config.yaml
arch: "unet"
model: "image colorization model"
dataset: "microscope photos of single blood and bone marrow cells"
train_examples: 97085
image_size: 48
crop_scale_min: 1
horizontal_flip: true
translate: 0.12
color_jitter: 0.1
task: "colorization"
loss: "l1"
norm: "batchnorm"
hidden_act: "elu"
channel_attention: "eca"
pixel_unshuffle: 2
widths: [96, 192, 384]
blocks_per_level: 3
block: "basic"
attention: false
upsampling: "pixel_shuffle"
init: "kaiming_normal"
residual_init: "scaled_by_depth"
optimizer: "soap"
beta2: 0.95
learning_rate: 0.0046
beta1: 0.95
shampoo_beta: 0.95
eps: 1e-08
precondition_frequency: 25
max_precond_dim: 1024
merge_dims: false
one_sided: false
adamw_lr_other_params: 0.0026
max_steps: 9100
batch_size: 128
epochs: 12.0
lr_schedule: "poly"
final_lr_fraction: 0.01
warmup_steps: 1820
weight_decay: 0.1
adamw_weight_decay_other_params: 0.01
Rows from block 7, named by matrix and row number. Rows with one number belong to one channel. Each number is 128 + 24 x the weight over the matrix's rms, rounded and kept within 0 to 255. All counts start at 0. Numbers have three digits each.
# convs0: first 3x3 conv (model.mid.1.convs.0.weight, 384x384x3x3), inputs 234-246, a 3x3 kernel for each
# convs1: second 3x3 conv (model.mid.1.convs.1.weight, 384x384x3x3, transposed), outputs 234-246, a 3x3 kernel for each
convs0.167:128125142164154183113125146113134136113116143113155114146146109144111130120091130148143141106141125103133129083133159114099135138116128092115137128107187172136126121142191113104110156119127143104116096086101110156140134113189084119110169114114152167133081125144100124079158109127137151128143085145122153144138150149161143123166119098130150137105103144
convs0.168:116128134103106111120141173148168157103141134082091145075123123097055125115119177151082107164141129114114154125136187088137138121126103122148139138108102112135119138143129136181140078175137107164155136099112104122100137150106120110117090159106110152141109101110184158134094145159139150144111122123116106093130098115120143127097099106104100061116136151
convs0.169:117115133135124134126148133133137110115103159113130119140137113125073083164107153143153123161121146119136132151128128131076128118124122125153130144132139141161134138137135120116144113107109108118157118113158137135136154146119183140123148094093113178137189181113118126130144109102133106103146140137135140152123148114117157123092122121127094108109147117
convs0.170:135154110124143123101145142120133099132128158145112092132120133148128118167146129087128154147124120126111112137106141164089117109132122151149129120103106177095129124173138118173200141127129121132133148117114126134094074117090140174138124081134137109131149133101112107088148133108140129129095130149131148123122170102100147173153114113117104153116126139
convs0.171:149111120091157146119164115123129103119120087139144144106168142154098106152110167148148151077077106113158146165121104122135128123070143134131131150152116083139140149155136112150146102075158104101147130113114118169136121192121126146148161123091080114111171144112123109164102140160137124100133166130166108159115142085096161112151128105121167145123128169
convs0.172:147117122120137134166152106106091127099107140116137132143131151112130123126159154112156129142106132098104153137128108103160169145133119140130140119133130080152140149161123148177172127111143130180116124119120154173124077079113125114144127144096088163108143157140125138115158135148176116119105091085136120130163083153118128134119091141102102109188094138
convs0.173:165124109134112096143138132152177119107094133105100146153112148094117126165121147166090127148138113166146114147124114082163189103078144103143096124185130086119173109116125156185177078129141127122152111136101152133141110088087106181152118134148081123108077139140117110141104123113131135127089150123144121144147131116116133139145088107117104078128080080
convs0.174:125152155133105128128140170111126127137128141151130144129134115123160110150101117131088170133136120121093100128145089127177142183132083105148131137149114115132114099142154116152143132127139082133137138146129108136122124160201124141158127129169165129132098123116134131143117126139124134112109147103165161128142136121153149132122120132157129132148130149
convs0.175:131115125107110106085119137117138123161107135122104107114110147124075129104106103101133118143107114150085167136162106120143149068122148120145132126145164143166124111107106108137133121103140110154153121145164107111039089129086117133120152101103141124125111131139144068105133149168116102135123111091126089152121131110083096117128127090103138086110155140
convs0.176:130093176101104174196169144178125130120167163152162161125113163043132067149138131129096108140145097078189129177165116122139159117133137137154159080150127124128093087111118183199128121099119124133120153129104144133108107158175156149101088170119127122151066142084162145176122136115144132148098159118154154105141092087125120107079113177150158074156142092
convs0.177:127128134141114157101079146127097104126144156121134125160129115100141110126114150107102122131100112111134101119098131083127123117130099116148167117149108101111169150089098079105100135138130133114121150111115106135121113122095134148156143100162101129118166126138146122163108135161102085146157125126086159095120120151116150148147148173104146103133122192
convs0.178:127162149125128145165122135099112098101147148131090082163148164128135113126084108134091083181107154135112144139138119076130099138081173152100129081102148117127093121159138105084127124130118136106096197135151121119130131092150170145145124121146117183146167126127154137108129173182154110059124112096154123142155066130129148126124116103104137130161091148
convs0.179:122130108129165153102091128105092138155107131100151182101115143131098113151159166087117138133164126129082125069109114175121133113130102162096093110150081145131131120139095122139159103114103108116102164130149082123121136168170179174152117112130120106069186151173136127084086109095118139088118130147116143094134157112089137129101108120123160214126090170
convs0.180:123127141118122089110115151167136120125110113130171161162137138131148142125089098139118116149120104125072166144133130165142118118116106110107091137097107106112134131123136129124157136123139111106103116140144125123126106146109073107106089112145104142132089168122126112151144147119122146135108120136123125101150112119133141128136150113141148140144098094
convs0.181:088110121126128111125115107134129149149132147128136110126131090152141144161172139098134155138126167114137141103110117152108109122160092151102170112074125183152124138101103142151151113124122128153115178143145090131112122146141122172149125146112128150123124150127118122148130149144151149154161110100135130121123143168139147169126116129125134123185126114
convs0.182:124133127121152165150131150142130116144138113148163179135122186100158116173101108134125180142168127120188130099164166078159095136095081107086124106156133123100099089136171160116180117127092131091103142115146163166123158105118133094136140103103128085116154168129170140140157132163110105102116161119152153128140087094127122134160145144095140125081139067
convs0.183:132068085151175162125115145081123116127091103118124143131140113106124156144132139139152120085108167170122162168119123130134125122137115125121104136128150128110107135145122116160140131083100096094069164111130096119121091140148124112142135145135074096061146133128165116090124136192126134089133114143141109132146114130161122096127128111141092139122128135
convs0.184:133126147134121102099105142118099115133095143099129140129135175157103144161094109103167130133106127110107127096161119142150174116146166106126142156108129130132116138135126121116093088119184110109145108136134158118118135130132069109108085191168115093143126113159137133105094145124165142149143146121117149130139114144144139122137100151110123170092130118
convs0.185:109158124135152123140127151128105098116082073103104165140122122165072139148118138122179120102135167118122110129134132143113129114177127185114119103171151180150188123098102126145156144110110126112084143130127157138123154103073138106134186151163100127143140097132111137098090136121120143137119105148114141134084175122126075112088095139151069134096174135
convs0.186:166152123098103120128110122132118115149138102142112110123121129139109103150130125164115137128191172088114112135161115076111146144128144153173113138131119110141138133103116128139119127104145123165128111155104133175116123174164138129209112095136118146164096094112137141129100092142151144111121149126151133115130132115112161152063124135126123109165165106
convs0.187:143112144129128122148152110158155113107164136140145157108096129149085094118167129088108144103131146139145127162116150151126128120114151137127145167126126116134158095136158128127135149166138152162111112132120121114169124085133084104101107104101119145167127185152053130160136135084150097131167117119148128098133106087100163122120112126116142138133105085
convs0.188:107121145168087121146139139130132126125105128114126091117110090107125120121150123164127141126141184135130125173107110120112191129129149137125121102141130115108074165110130101177155127130136119131186120123158166136133109152192104131130103134066141125149124133172158171170120109144102085119127084093123123143137128158147131111100116185117127153125126140
convs0.189:119147151119118152123154148120130126115099095131123099151131129141107118138112112121127125137134111098112110106146132143145131136146142122126125120095096138132148120057111122110084152181156121129130129141160120141093151129126134104109065097159112113111145121110145153117129133137117099113139095145158143085100094109120123130127122155115121144131124117
convs0.190:114129114141129140105099124145139144138118125125107143142150092160155096116093142117140114116198130164089130096113109136128094128145125106101129155140128136127066113106147141153179125151144099103143099094108124151156110131139116147127087105138112138134095135135139154114133152132100136118101089125158087106108162125090114132122170117186132134096108119
convs0.191:121110137103106153117145125118151155094161130151137098096141113121117099150109117171088140115131113118112110142116144153090144107127122128122106148126128146158124141092110137105129133102149128083102105120151106147073123119111169094097117116125123201148107084077095124093111153146112181159123108112128117135140160140118134129168107092143123114147113161
convs0.192:114119138108107165143158119119115107111106090101139112115179150105134085156104117138121143139115099145131140164094122122156121102086116101132097145115137119150189127154091158159142162165091121083156128140104138083188171148177165174206111158170121149164133115160113111095135159126142115080103090114138142124136123126132119128055164129161202143171087151
convs1.167:170125149105119143109151159106100155112124139145176134126125128137126135145142115145106111140169144157128150115142104141151125109188150187191107071142146128161183133125141139123121113158153106146176181146150099111101083102166090148179094115145117136159152157204118105099165142131095145139093155122122091128090159191105126141101146124132104104097148107
convs1.168:122180114119136138131115146138120141178149159132064063136131115110144145135093113092127146140104109111150092100111141114098168129159139093091065100162168094128127089071070149097115118094137106188149117130090110051044091111143137124156113134113097149104125108139101109117097124081134119109089172156156134145104123143124146103122133118149159132123124136
convs1.169:119128101123092160116150128128109117119152147122106120111118135155133136135123166153151111151125136161141136134120131124142095109144118135137105155140113164131171152112136116148131122126115066144110108131121156136106117093102161111159100128123118171133112114092118116162152132119154111133146126135116114145081113133122134116135108126140104090155153125
convs1.170:109141148165089134135087128162164147160147103141111122140134082122142132103157137169132197121093164124135155146140207132190062110146110117162111165123144127106128143114107130145136150111128142143135119168132089147159132164143154158145213152134134109113128113135088097137114107135099115125098135106120141156129091151140141156132109118111106144145098123
convs1.171:137149115172158234141140152125149114142142159163172151110142124119158139120118135131122151121113136133132136083150083134146173118160126133119155123056154144110128142133123133165116117152157138131100120151085118203108140174113173127131113132129089177149090185106129146120144075147154145094077092116108080112142084145121131101123100139095126141141138089
convs1.172:183132135109117134130140138126104152109131172128123138159140135151171159128145104148147109145154159129112114156121165107114106155110114143109118154116134176161145091143135107159148159116121147123159095101148108092144157170101166124153159136160136160139149130126119108128100104128114125143108143116133149153118133129160142098104114128074169141111159120
convs1.173:206142173140127204149098090127172154138150117103129141113087150104085133116095093142116098101106103117139113072142073143112120129175135171115114132116106109134138161108116133172180090126190083115080167119062179148137143154110131161136062115123119162160056077110154113105116089134123136120118139101135154142117136187132154131185074184130087114143134133
convs1.174:165138180152155126084116136150133130145125134154131198138115139096139140123153130134105162131116147133136150143120096126093132127081126122137117149125113148116090134188127140129134128139128116106168091148129164102105105114128123164087126174103137071129108123164132144135158105081150140123159170143077143131119172167111180115150125100111111101071064169
convs1.175:110161132118122112094158118119140110086133084147133135108101089107105132101105072104153120086142089091131117109142170189162102153147110153106118119100113092086079148132107144172108114130139148166136147156167166193132111147156133103121138144078115131158102130146135169150168104146117114133148158092161137145123142150136106142130133137134100108139120117
convs1.176:150134135101155134097082080097096087153118121121148128154129150138136103161137101150120109123133116152128139119147108156190199114119102127145117088166176151140121151087142133135143099143189099117133084085106139161102117085107134143146119112109126145093191083129190125111125096157150121124173121184137127134112129130116119073117128137166144095147125149
convs1.177:176110144126092106117157178169111164119089191102114143126127132135167156166114163098105124096064165132116122110146130094155151113131150128107092128120073171149096110123130147106145123154152128146191097124120096044069119147075130135125122110138139122117156131142145129135144115093135164114100118102115101123102121070110110128047115117067102115109120144
convs1.178:139159116141110107187087176138130148110124076167133160127088146138100145123144116114154093106143131159149133114143117183151139160083092172146102086123177116126124118122146150128142126139137117129199116132126166143091092129149114070105093114108158161185107143120095072121124186161107113141157148170123105122094136179088109096154101154149128098133130096
convs1.179:140172079116129154157113112119116116143117160108137117133111086130113132097122115122132143160075137162101114163196172078116128101117132140117101156116110148157150157122085132055101122138144164179206154132128139086026085095095137171136142162132129101105157128135122091128087087107207191141120124191108131153068131173144137116083157103128099134127088155
convs1.180:130114157147110118151114109151118139097119088112137092111108119162139109107105155105143130108098121130175123112108143140155104126125130161110156119137119102086131115106147115172148092166124088114090100154147137134157152165136146092156105136162167142098160138158158101135127142131115137153134161103159120147107101112127139192122168110147108099121085143
convs1.181:101144155093061095107113096120109141113114132113114133152144090156148125114122145128119131121113105139125117143129155114147128124109119142119131150182165124164103125148157119120142130140118128128153100130142093114145154157146136134159119157141171174145148136136098137148136111067138110144133135146129089121115119102116120103129126087110121137137115149
convs1.182:156162103149190139124145137154177114095138086139150148115129155155126090166134128128135134135104125119123108125106107129132150157132098129107148107074124108107121136096132186172142162142132145150152098116118103093096154131097112069108140144142116118138138130139150160131123102158160118151126129123095170180148172159185112097151102153130118100105166147
convs1.183:138118114107084150121094034150106178115068097153135103150095104126111106094114127107106113085091136124133106134121106137172110166156113139117108116145087101147150145157101143104105160133154104134157114156122110134064135106103116128128143130154158114135142137148155141172127116131151121073094124137124133087163115139099135133131129138143133132108096116
convs1.184:144102130090134162137191167120101103163171135161193125118105109142117096113113139179119153162134121160121173091139133142153156156133067173168113133139154141140076169159147126181149149158140163165096169181152138137151132172171120139140066162125151165140153148134102131139159107152111142127139131166116135121126172141128162117144134136151098127129130148
convs1.185:126126151168127128140133109094106177155166146167140134152128102149138115126140129166117178115173171151141157114148195115157113140143132188149137150117113119127120088136177141084110156158096096100069119114131111162150116169116139139032129148098179093152116167105102146162128101159097131179149112101139139142124150114121189170117116149149117158096113141
convs1.186:195159174122102115149129175126104106114118121131157126130138133139165132148121135118133114096147178144118100094121110115145090133115134102098141151125121134128122068092102178130127123158154137124140149089145117091121125135100141170054090085101103099123131161162104111134140120162123095133120199154181094123111162088146130146134142085089108143075091130
convs1.187:157090098161132133190090144124162102146108155141119149124117150119116092139174142144179142157136134099140162137112136099113156186132146160170134135090143103132108104120124086115137131153167104127107129104115188113139120165131140146122114158112132131146131125115143114140106119117061108136076069141114099154124090150148095114143140112108136167133124136
convs1.188:167121175111155120102141096150134103119121142141099153144144134141121132131107125119158139141116148153118147151130117116162135129181137095131078133119086122100077156141114121121109110123091132120120135129128092117112095133112096114069133122130115116154098117113106156111144120129150159082142130124123126107106141133134153157110101133104104168086148105
convs1.189:109123149111118135130117178114112104119126173127150113115123098100119114138113148093147172123127147129125136118131123105127084128110153127119148152139117119106110107136122133157111104110152073123145131124127154148103139126128122133130155126088133120113131104161120141143168130133076147111149111136113110065136146138151125098137148126118130114106108136
convs1.190:079193143127137138163154072118118130130144067111130105151107125140084117131117123125129090154118121157158147108120183159115159111083146138080142112109140097110125122182157119129123126134126122119134143121161100089105137129149084091147110126154162108139133105148160134179099133131119154172125149177089135143158126134126111145135193133127152136129142118
convs1.191:120124128141167138124125113152085140116101125159139094136135117120146121150141114136172114111170148097147124143106115154166051068113142125144152137120177112109139136102131177148183154141206137204110135192079151131130128132174149099145124061150109157086137157144108137117130162136167101117178148148124150073118145150154185126136131125143100105111105136
convs1.192:126149144081142159104108152151120084152135144113165117130115107163156114123110167144115125168130109109113105120135149154124150170148107120133155104193167170168107157139121073146118118091095133128113099158136095179138148129151119146095112097130141135126124137111148097156094160096147124183118140100162145103092126113132165124132116146115126127165082149