Weights of a small image colorization model: trained on microscope photos of single blood and bone marrow cells.
Rows from block 9 of a small image colorization model, named by matrix and row number. Rows with one number belong to one channel. Each number is 128 + 24 x the weight over its row's rms, rounded and kept within 0 to 255. All counts start at 0. Numbers have three digits each. After the name is the row's rms in percent of the matrix's.
Before each channel's rows are labels from the 100 images, of 14976, where the channel reaches its highest value: "strongest on" is what is common among them; "place" is the part of the image that holds the peak. Only what is clearly more common there than usual is listed. The data: microscope photos of single blood and bone marrow cells.
# convs0: first 3x3 conv (model.decb.0.1.convs.0.weight, 192x192x3x3, each kernel summed), inputs 64-127
# convs1: second 3x3 conv (model.decb.0.1.convs.1.weight, 192x192x3x3, transposed, each kernel summed), outputs 64-127

strongest on: cell type: lymphocyte
place: centre
convs0.160 098:111131125114128074116089153101074136115147099131135086107120110103119153103099145104117127103129127158160111125140081114112131160096100160129137075083113114123116084087115102153167089123108129
convs1.160 104:125107125126112106129065126123142155107092164102115088153134117118180120143130135156097118148096121145107133111096148143090102089115114121113133157142133131076129109123164087109148104169153169

strongest on: cell type: erythroblast
place: centre
convs0.64 132:138146160175205118137135137126138152125107152161126140148106128174110134141158160123126132119121133172157158125129139131145126093115100120107120118146125132120111148154117096171110136145122099
convs1.64 159:131106071114104110126094119121138178146132128114101114149141109122122155100161092130146130139132142084112123148131098121078125116172107090144111161118111081138142095096171106113160139113081143

strongest on: cell type: lymphocyte
place: centre
convs0.108 100:108150083101090116142122107100148110152111112121111087136113136061120094120052162148121132112103115151132182146129108119071126091138173164115112106132126160151149120091129102080080144141125134
convs1.108 091:106085100113190124109148103087142124105121129103113125093086110079155135123122144135143107153177143127124152117120153133070114128093121092123102140167120123159149144134139123122151123177139154

strongest on: cell type: promyelocyte
place: centre; middle right
convs0.94 106:144144115138182136126149126135101135113089145152145158155098100115117109109105121101093133117144099082127135146107093141144112102119099116122093120106106110117128105108121168113129176128125089
convs1.94 103:129112097104093146115111135119124139163131145147153104092129127132121145135115100130130142109129100128160127175135088117124100128146089119121058134133135147121150186182155087132120127110164117

strongest on: cell type: promyelocyte
place: centre
convs0.147 088:076118160122101074119113111096128131161107168153140140095151125109130125073149138154128145144124159137089151147096151138104098122166084107115083105091125102168098139116129161117137152102151205
convs1.147 083:081122105129135112099111118121114104134134127128132138115142144107126116124155094139090134150123104113103146146182093097112137142139164146085069100107150128135126168095136103078087076068090130

strongest on: cell type: artefact
place: centre
convs0.131 094:110163121125113114142141125139196141136144121150201134146100140117110089129151149102136156105108149105124084119169128117111110103105111116128105072118103149164133132105126127107171129128100120
convs1.131 092:120150147125133120117111091124118123156104111151133158123173121133148119167131101117128125142109178124127146177140078121149135102122110117161124128076101124148131189112119129112114111111103102

strongest on: cell type: artefact
place: bottom left
convs0.90 098:133131107089164137151119113112155095111160113142093169158156125110125131128080137128142118166123145144131127144116132144115115122123162136140188171145125171145133171141166159115156164143153147
convs1.90 101:120087135149121096156106153141158119139180169146139126170101120132120156113141129124117100081129110126159125154098162133146156148115104190099089136141161141123121136099136091144141098140136097

strongest on: cell type: segmented neutrophil
place: centre
convs0.144 099:172082147128113119143130145065057140148126109144087129121149138097125099127124145100152128146138125131120155155151154146109109138143153149102153123085150135129126079102160108146113160152147134
convs1.144 112:115166128132106108085131095145170088129170143135135112133156101140179146168091086160113152157121146114147141133095129098155159152126113126154125170138113117150144128131101135167131060105167135

strongest on: cell type: plasma cell
place: centre; top centre
convs0.3 112:098116116098119137163152104152114119149125174119141087142114110133089096141114172099132167145096108149121170169117092126125141142143124125127083152133139109159139154166145108174133102127133102
convs1.3 116:161155080149170146129126123098134133109121137102133150078150088094118159103095090133136150148136144157138114118083164113110116124136124140125112170114149124149099123154156112138151138113119092

strongest on: cell type: erythroblast
place: centre
convs0.124 101:105138169130139134167082130155175094132113117107172110132116143169154140087124158108116115146112146132076116119131093100196135135166106122098119144121164146169089158156130135155113114131136119
convs1.124 094:163155114143114108108134081127162100133107090143084108106110115067094150111099154110150094114170120174127122090157131144161138140116148077143092124131137112119150141124120127096110153132153128

strongest on: cell type: erythroblast
place: centre
convs0.63 100:161138184118145109136144139139171116131163136148157094083133149123082176107116115097124116114126135159135155146121113105119152155165101123116119115140118122162117137143132112120095080103141152
convs1.63 103:117136136097110089112131202160137109129090126102114150102137068149119108145131139150157101133137132128123139181124071114111106107088115135142060086097107157131082112121154131134114125110124135

strongest on: cell type: erythroblast
place: centre
convs0.49 093:100161154149117130112146140095119134101146118133097144147095108144151148115095140162118113142099133151099154133114132126179117156143152091134128085103144137158089129162106134161134125116127115
convs1.49 093:143112104158149142131131142157115105121144102117140103131150130109105145127075137181154130115117148112110154102146134141098119171124137141131119127150150122142119130149135085136142121077104131

strongest on: cell type: erythroblast
place: centre
convs0.28 099:070096117130099108104129119117110129112121094107137112125136129109170094103138104134146176153127123122141079127151137124109116129121153129114127121115159139140093093100167121083105135126132140
convs1.28 103:115110100111112131137133126135154169129137109112145123126117163085100130154139119156098121133143167167143133116119119115137120179100106132131133158106152096108138119117150101125113150113115120

strongest on: cell type: erythroblast
place: centre
convs0.22 106:156172149180138132130102120137098134085109141142125094151148129101134133149152124118125107134150136144157105150154137142094126186119141128115145124138153139108127122121150143137166133146128170
convs1.22 119:115147159141118132141157107159132113142118140099129142115131067177143141161116085127122125129104123125113112161116142137171148086151128118136127106156113131078124124160121133090157124089141111

strongest on: cell type: artefact
place: top right
convs0.58 097:094121115147159148144095131137122071148158142134103095110129141138125137152138163134150134169114113118116109163136121127077128104135136145133133099154109107155120128131131126105121170147116187
convs1.58 093:143141159122148134135153166134127107137170127140156157093125154098140204180090147134102156151121154143124076116120104099136142145108113150118098103104138143115084081104173111116156100118132103

strongest on: cell type: erythroblast
place: centre
convs0.102 092:195122102138131106119120121120102098135104142144119123105120132100118113179095126130127128092142106120132091136118136114141114096123116150130133123129096168145135120162170125181129112182112061
convs1.102 089:136091133106129123111098095128185145160142147128137121136117110115164157137092134104115128095154120090158127100118140168153125114146147115134108122080104122137165139163148111125099140151079121

strongest on: cell type: artefact
place: top left
convs0.122 093:092152143124110103160120056155167105148158102136146093167130141119099104100099152144117116132155140127103120139151097114148137119110116126122187167138097090104148137100136113139082138097123146
convs1.122 099:150122144137130100093144162080180108101140187105087107112125090124141093169121108129118136128112078148124136121117123081094136119148100112095134123106135135138120096199201148127146115139135118

strongest on: cell type: erythroblast
place: centre
convs0.59 119:180130137134083129145112118129102124118124131154151134149125123120157138127129134144139147119153154143157122152108117131140108159114110150136131175161118143145127149151127099168108174173136142
convs1.59 121:110114129121151123112105120104116150163102178146112123132111135134111106120155133122101116118128113121181169105142127161166147132131139119110128120182128125099118105115136128169145168147144155

strongest on: cell type: erythroblast
place: centre
convs0.62 101:129119122100123089112134143112177116114125153094109130110169154155117148112137124137138143138151163164114112113122174117149162161126099131138133114085149139152108179110135137069111119094148110
convs1.62 106:130169125120092136124130208181170129114102130148134120122122137096120126120130164123133120134140109119119150142171091117134141146109127155164075106100126150116167114069187139131144143145114178

strongest on: smear: peripheral blood; cell type: erythroblast
place: centre
convs0.50 085:158137119124110141171162124137125115155172131135134122105135161164109075099135122157085115092090117103120134129153086120113158119138142124121121147107096118127150137151157112112075113158134153
convs1.50 076:134162154138164126148124098129134136104136124153123168149116112122132117142134134167136170106149119119102094182100077122168113132196147142107179141125137125146138124193161161098143138157158150

strongest on: smear: peripheral blood; cell type: lymphocyte; cell type: myeloblast
place: centre
convs0.15 128:171143140146137129106086151105081129125056109131077107147127137106150122133115123142143129152130154118159100127151150157127116128147137120134099148156128138137124077139088091149124157192123122
convs1.15 144:122142170123124128139160089147132101120123151124135194120122100198154125164142117144144134147100108104098138166129149125131167108157156139119148101124094126105115126109131133104175114147170111

strongest on: cell type: erythroblast
place: centre
convs0.72 117:127129095105180109167101121146117125109104124104109108125170152141100127150129160132123167107131072164124095144156153146135157101136139098127116134128093146115101108174137145123158113113149132
convs1.72 114:139118140124112112104114130110115090119149169142142130111143140105141106157057128137139094108118114161143171116135149121144146128148098136104125142125135140112126121129145141160094129125078129

strongest on: cell type: erythroblast
place: centre
convs0.83 110:118145106125117110116090150139138139121120135117122116120124097127147115147125122116117123152105118119099115126147171135098123167129154105100123080134150095148117140162183168087134086102128096
convs1.83 115:126116120109095146136118107121104145142148124135142139140134146135173118116103148106111120140141126109175113116130136135191144121150064156149126159151159120118140144093080117161130155134093149

strongest on: cell type: erythroblast
place: top centre
convs0.88 107:110062123089160117073130130155159154086096153140133110095107095121090147113171112126141153130103125112133149153093139125089133086131178149122106090100103130113135136160136116124135104094135133
convs1.88 098:088137111108147134128116115120132132139142178134128095140150108154123058070148101119118123112152110177138127139150127146138141108131112116080142169133087150116107130103159132172153130124157150

strongest on: cell type: artefact
place: centre
convs0.98 097:149134102154117133091104140104160111166142115116148115126156106077101085114141163137118116132140145117139095122120139116168139129096140101112062053085114159132121126077115102073163157168120127
convs1.98 103:106083120139106123131123122173126107145148097149136098139122135163131115118113117146135112137141161124108083130119091132146139097126114134144114110124120138137115153114091131138101099175129169

strongest on: cell type: promyelocyte
place: centre
convs0.140 102:129134135130131151128107111150168106139121103122158149177157133123097098117105113110116152105154174105125110128154121108122127117132099108114100132098128141126143132136110105113114146127121126
convs1.140 100:139100135114102104098094141095094117103136094134121113088164125158157117159111129131156110114127177116153152133126123106139150138127108118106123104140113098122092097138099141171124166152095120

strongest on: cell type: promyelocyte
place: centre
convs0.0 108:131136164139154113100094157159126140136143141149123140095129098142075081112135132115117137132120103127129128152147121113051121133128137129117126109141144139151136165121108096094136120114112115
convs1.0 125:113112139139126154136117112147144122143115103138154145119155159130146100112157085100136149152094150133132136144143126151110156171107150115119122120104136112148129096164123112174113132158092143

strongest on: cell type: lymphocyte
place: centre
convs0.27 106:148078142130127092096101133153159147185104157152174146088104095110149152173155156163125139126121129128153068103156138153153148111144125136108110120097112120184136158134148106142116173134128134
convs1.27 128:105081156123087148128117117138143120074108139096167089145164129133133136139139140139132105129109156160113130111099119109169163122123141143114173155107133102117104123124123104177148131137152122

strongest on: cell type: lymphocyte
place: centre
convs0.187 109:112144148124162144078142132098142144128116136117169108132145146108087126129100144125113153108083096121123103129131145144070125158166142112119134159102130146163144135119088079083144119125102141
convs1.187 108:124121129076110138137119141104142091130123148134099085179105127108128126124158147078111131146123095080099133156158111139070122105104150130097090113151135126136117099116151175086153143110130175

strongest on: cell type: erythroblast
place: centre
convs0.29 092:133104113102145156143093169119104141119115112115118101110081134131102103115142132130097107110094134123106162104098120111131127135146167100114132124146145119133136130155087101132103140157111099
convs1.29 118:112140153144148174168145148197094144152113092127088123125164154113122120094105130134141117138150114117143127121142112121103136138115080125156121087122099097113090131107174150127133136148096152

strongest on: cell type: blast
place: top right
convs0.77 112:129123084125118132151153131192186133143166123139118127105096103142135150129135118136140146107128098105142157126109093106164123097129103098128126158156130137147144144115129140125127110110121158
convs1.77 115:107147119130094158121112090132145089094143150134105132114125154156153101132171092158136144119101119123127116118122166137090127081136122142171130163144091147123142156095108111138115129130163127

strongest on: cell type: artefact
place: centre
convs0.75 109:059118123086114133140160111124132115120165072098148122126112111099101142120112148123099122135074152144136122125115113100144120097168144141143115082112118106124117137071108123085203133092122159
convs1.75 119:139124116103149140134139119107125085128106114153080123152142118162111073106174113139141136119145088110095155140145080124085096118129122137143110132126073131134113160105114139106110121143122136

strongest on: cell type: artefact
place: top right
convs0.121 103:131159126104120121129141092127092129146108137115131122166134094097130106132118167140166162154132155140117139189195126159136121125115169128137171115166122137170119113137111132122106162141173165
convs1.121 111:158104134136156081122083139060104132111177121118112171130139150167148142140149109127150162146154105098144164121087148148149139131131124139123132150121132120156149170098167125147123113096143112

strongest on: smear: peripheral blood; cell type: segmented neutrophil
place: centre
convs0.113 105:097131140094083133087127090099136108151150147097144119106108140125077131134120129125150154102120163078111123124089137158117117145124093121124113121132131094109147104122146153111107104119133125
convs1.113 097:108134148149137130130158129121123063137109116122140112129103148144171073123127149088125144177128098089119130109099085082151132165126141147095116100124104174156116123096094090122089150121124117

strongest on: smear: peripheral blood
place: centre
convs0.141 092:122130123145099148166163148108147161136131139094198143152084155147158164127153156104149116089159125152146157134104173116081085145140117183170138164131115118128121149131103095119126170157161108
convs1.141 095:110114145115123165116143152134056179095109138099150145145156106095156150087169086123100099159155126094127114123140102105108116129124119174092106150130126116087105161149126134177119126120109153

strongest on: cell type: erythroblast
place: centre
convs0.24 089:116108157166157150096149133122129136174133186140130120118132154114175160143161172153140104129174092119100106106148178095138118164119145149127104151132144111142149144159138151077135164115119157
convs1.24 087:111169106076119170095115109126104103128156157121119126133148107137112164151149091116139094105170156147151124104154112117129100124114103129115104123105129108146135164131162155117144123150099142

strongest on: smear: peripheral blood; cell type: erythroblast
place: centre
convs0.89 093:156115113123091131116111199121120101092121142102116119120153126120145124125160135150159119128159123100125122115102115098122140166119113144113107110100139113150136137126142177183097100129123083
convs1.89 097:130128139154121099150131103116104163134121168128143154127127145128094157127123161114129173115109128154127116092158164103137129096134174122162127064143145128159144125104137094137140155142142148

strongest on: cell type: segmented neutrophil; cell type: band neutrophil
place: centre
convs0.43 112:123134119131134109109118159119153116091087161163146143163116152161174121162134147127145101129117153173174143151121133116130132122110098132119090128110099155137156156140129158152143117111138099
convs1.43 123:131132132144120126132101107137140105145068123097111087121107116134087133107124137133110114146120086096108140107155125130104146132122138120119163123154131155125128090107159117150104160170096143

strongest on: smear: peripheral blood; cell type: myeloblast
place: centre
convs0.21 105:079122126101107086123099150123125091112156124109124118105108101199115128142155104121120134094142174099121112140113148097134143081126115121128089173097128144160219152122135132111108114141137098
convs1.21 098:118152172119127113145132098097152118160064131157150146117142118138070157182152121144132104140131110134067146146126120125100114132159133073103145130149074106132116175120115153140110102135098102

strongest on: cell type: promyelocyte
place: centre
convs0.6 104:152153096111111160123127121127124123145133068140112131115140117098077139095147122123119157093120171114113108157131140104110110155127105153139137146132127109133131093060159157081110169151127146
convs1.6 122:104131129168132113125095134104118182139149137155138145133118108123125142099143135130126141121134121088100095112117088125119123156183117092121137119083100091144140114086153135130148161121122127

strongest on: smear: peripheral blood; cell type: erythroblast; cell type: platelet
place: centre
convs0.105 089:109109133127106097094087136153153121147162160147159114104103123121089115099132107134130133128119148096135111140140139122066128119126141150126111089104115105135150142131131111088090146115115090
convs1.105 087:133143127105109126140134097108098154126115102123111143094131151125129134159131133144106156183158131114111140154124082113172158139125152135126135150118112097142131116125165141127158101170124121

strongest on: cell type: erythroblast
place: centre
convs0.125 106:151117116128102160128164085151125132116135150174164120154142105118143145110121120151144118159130123153135131116083121131200107118143110105152173128081134093147144126162140135138090123100117160
convs1.125 104:133118093100102121109115149105110081149150141137118108083132140176122063101097118103148123104151129106170168125158156128137152139115119144128101124130136163122132119093079107113105158114116105

strongest on: cell type: promyelocyte
place: centre
convs0.100 097:113125148103116177184063134135114095121100130170111118139121132103140140120101135148127132121104091083115139160143115126122082114146150096111102093106135131091118104114154124084073102116119127
convs1.100 093:153134106144171125105163086086129111177116144125156136099105148134143127121132155127144140117179086106137128105120118094098093132138100161173103136111124145146122153146123177112143119095128159

strongest on: cell type: lymphocyte; cell type: artefact
place: centre
convs0.56 094:119108115074117137074119122095134155114144121135151063179091101110121139118091168125100121142125166122120152129156150138077096140126164147128128140128146124137082152125083099083174141157129135
convs1.56 107:133080116097120112112105103093112128117127102139102077165132095104127120097111141097109082117144114138135148120155086135100116100135122146101113145157131138097096108111148137116160118118110160

strongest on: cell type: promyelocyte
place: centre
convs0.135 105:119151161104151117139164123129131118113083128146083131132148143131103060103113136113087156094147154105162119164113150145157141121151128109157145064105132111159136106100161116146161104107139120
convs1.135 101:141115136153150123114159129085126150122137126144088144088159132148097071075143109139134089126118145114129156130146128120097143124164120115153090105167138127197160082137141139139107142164119135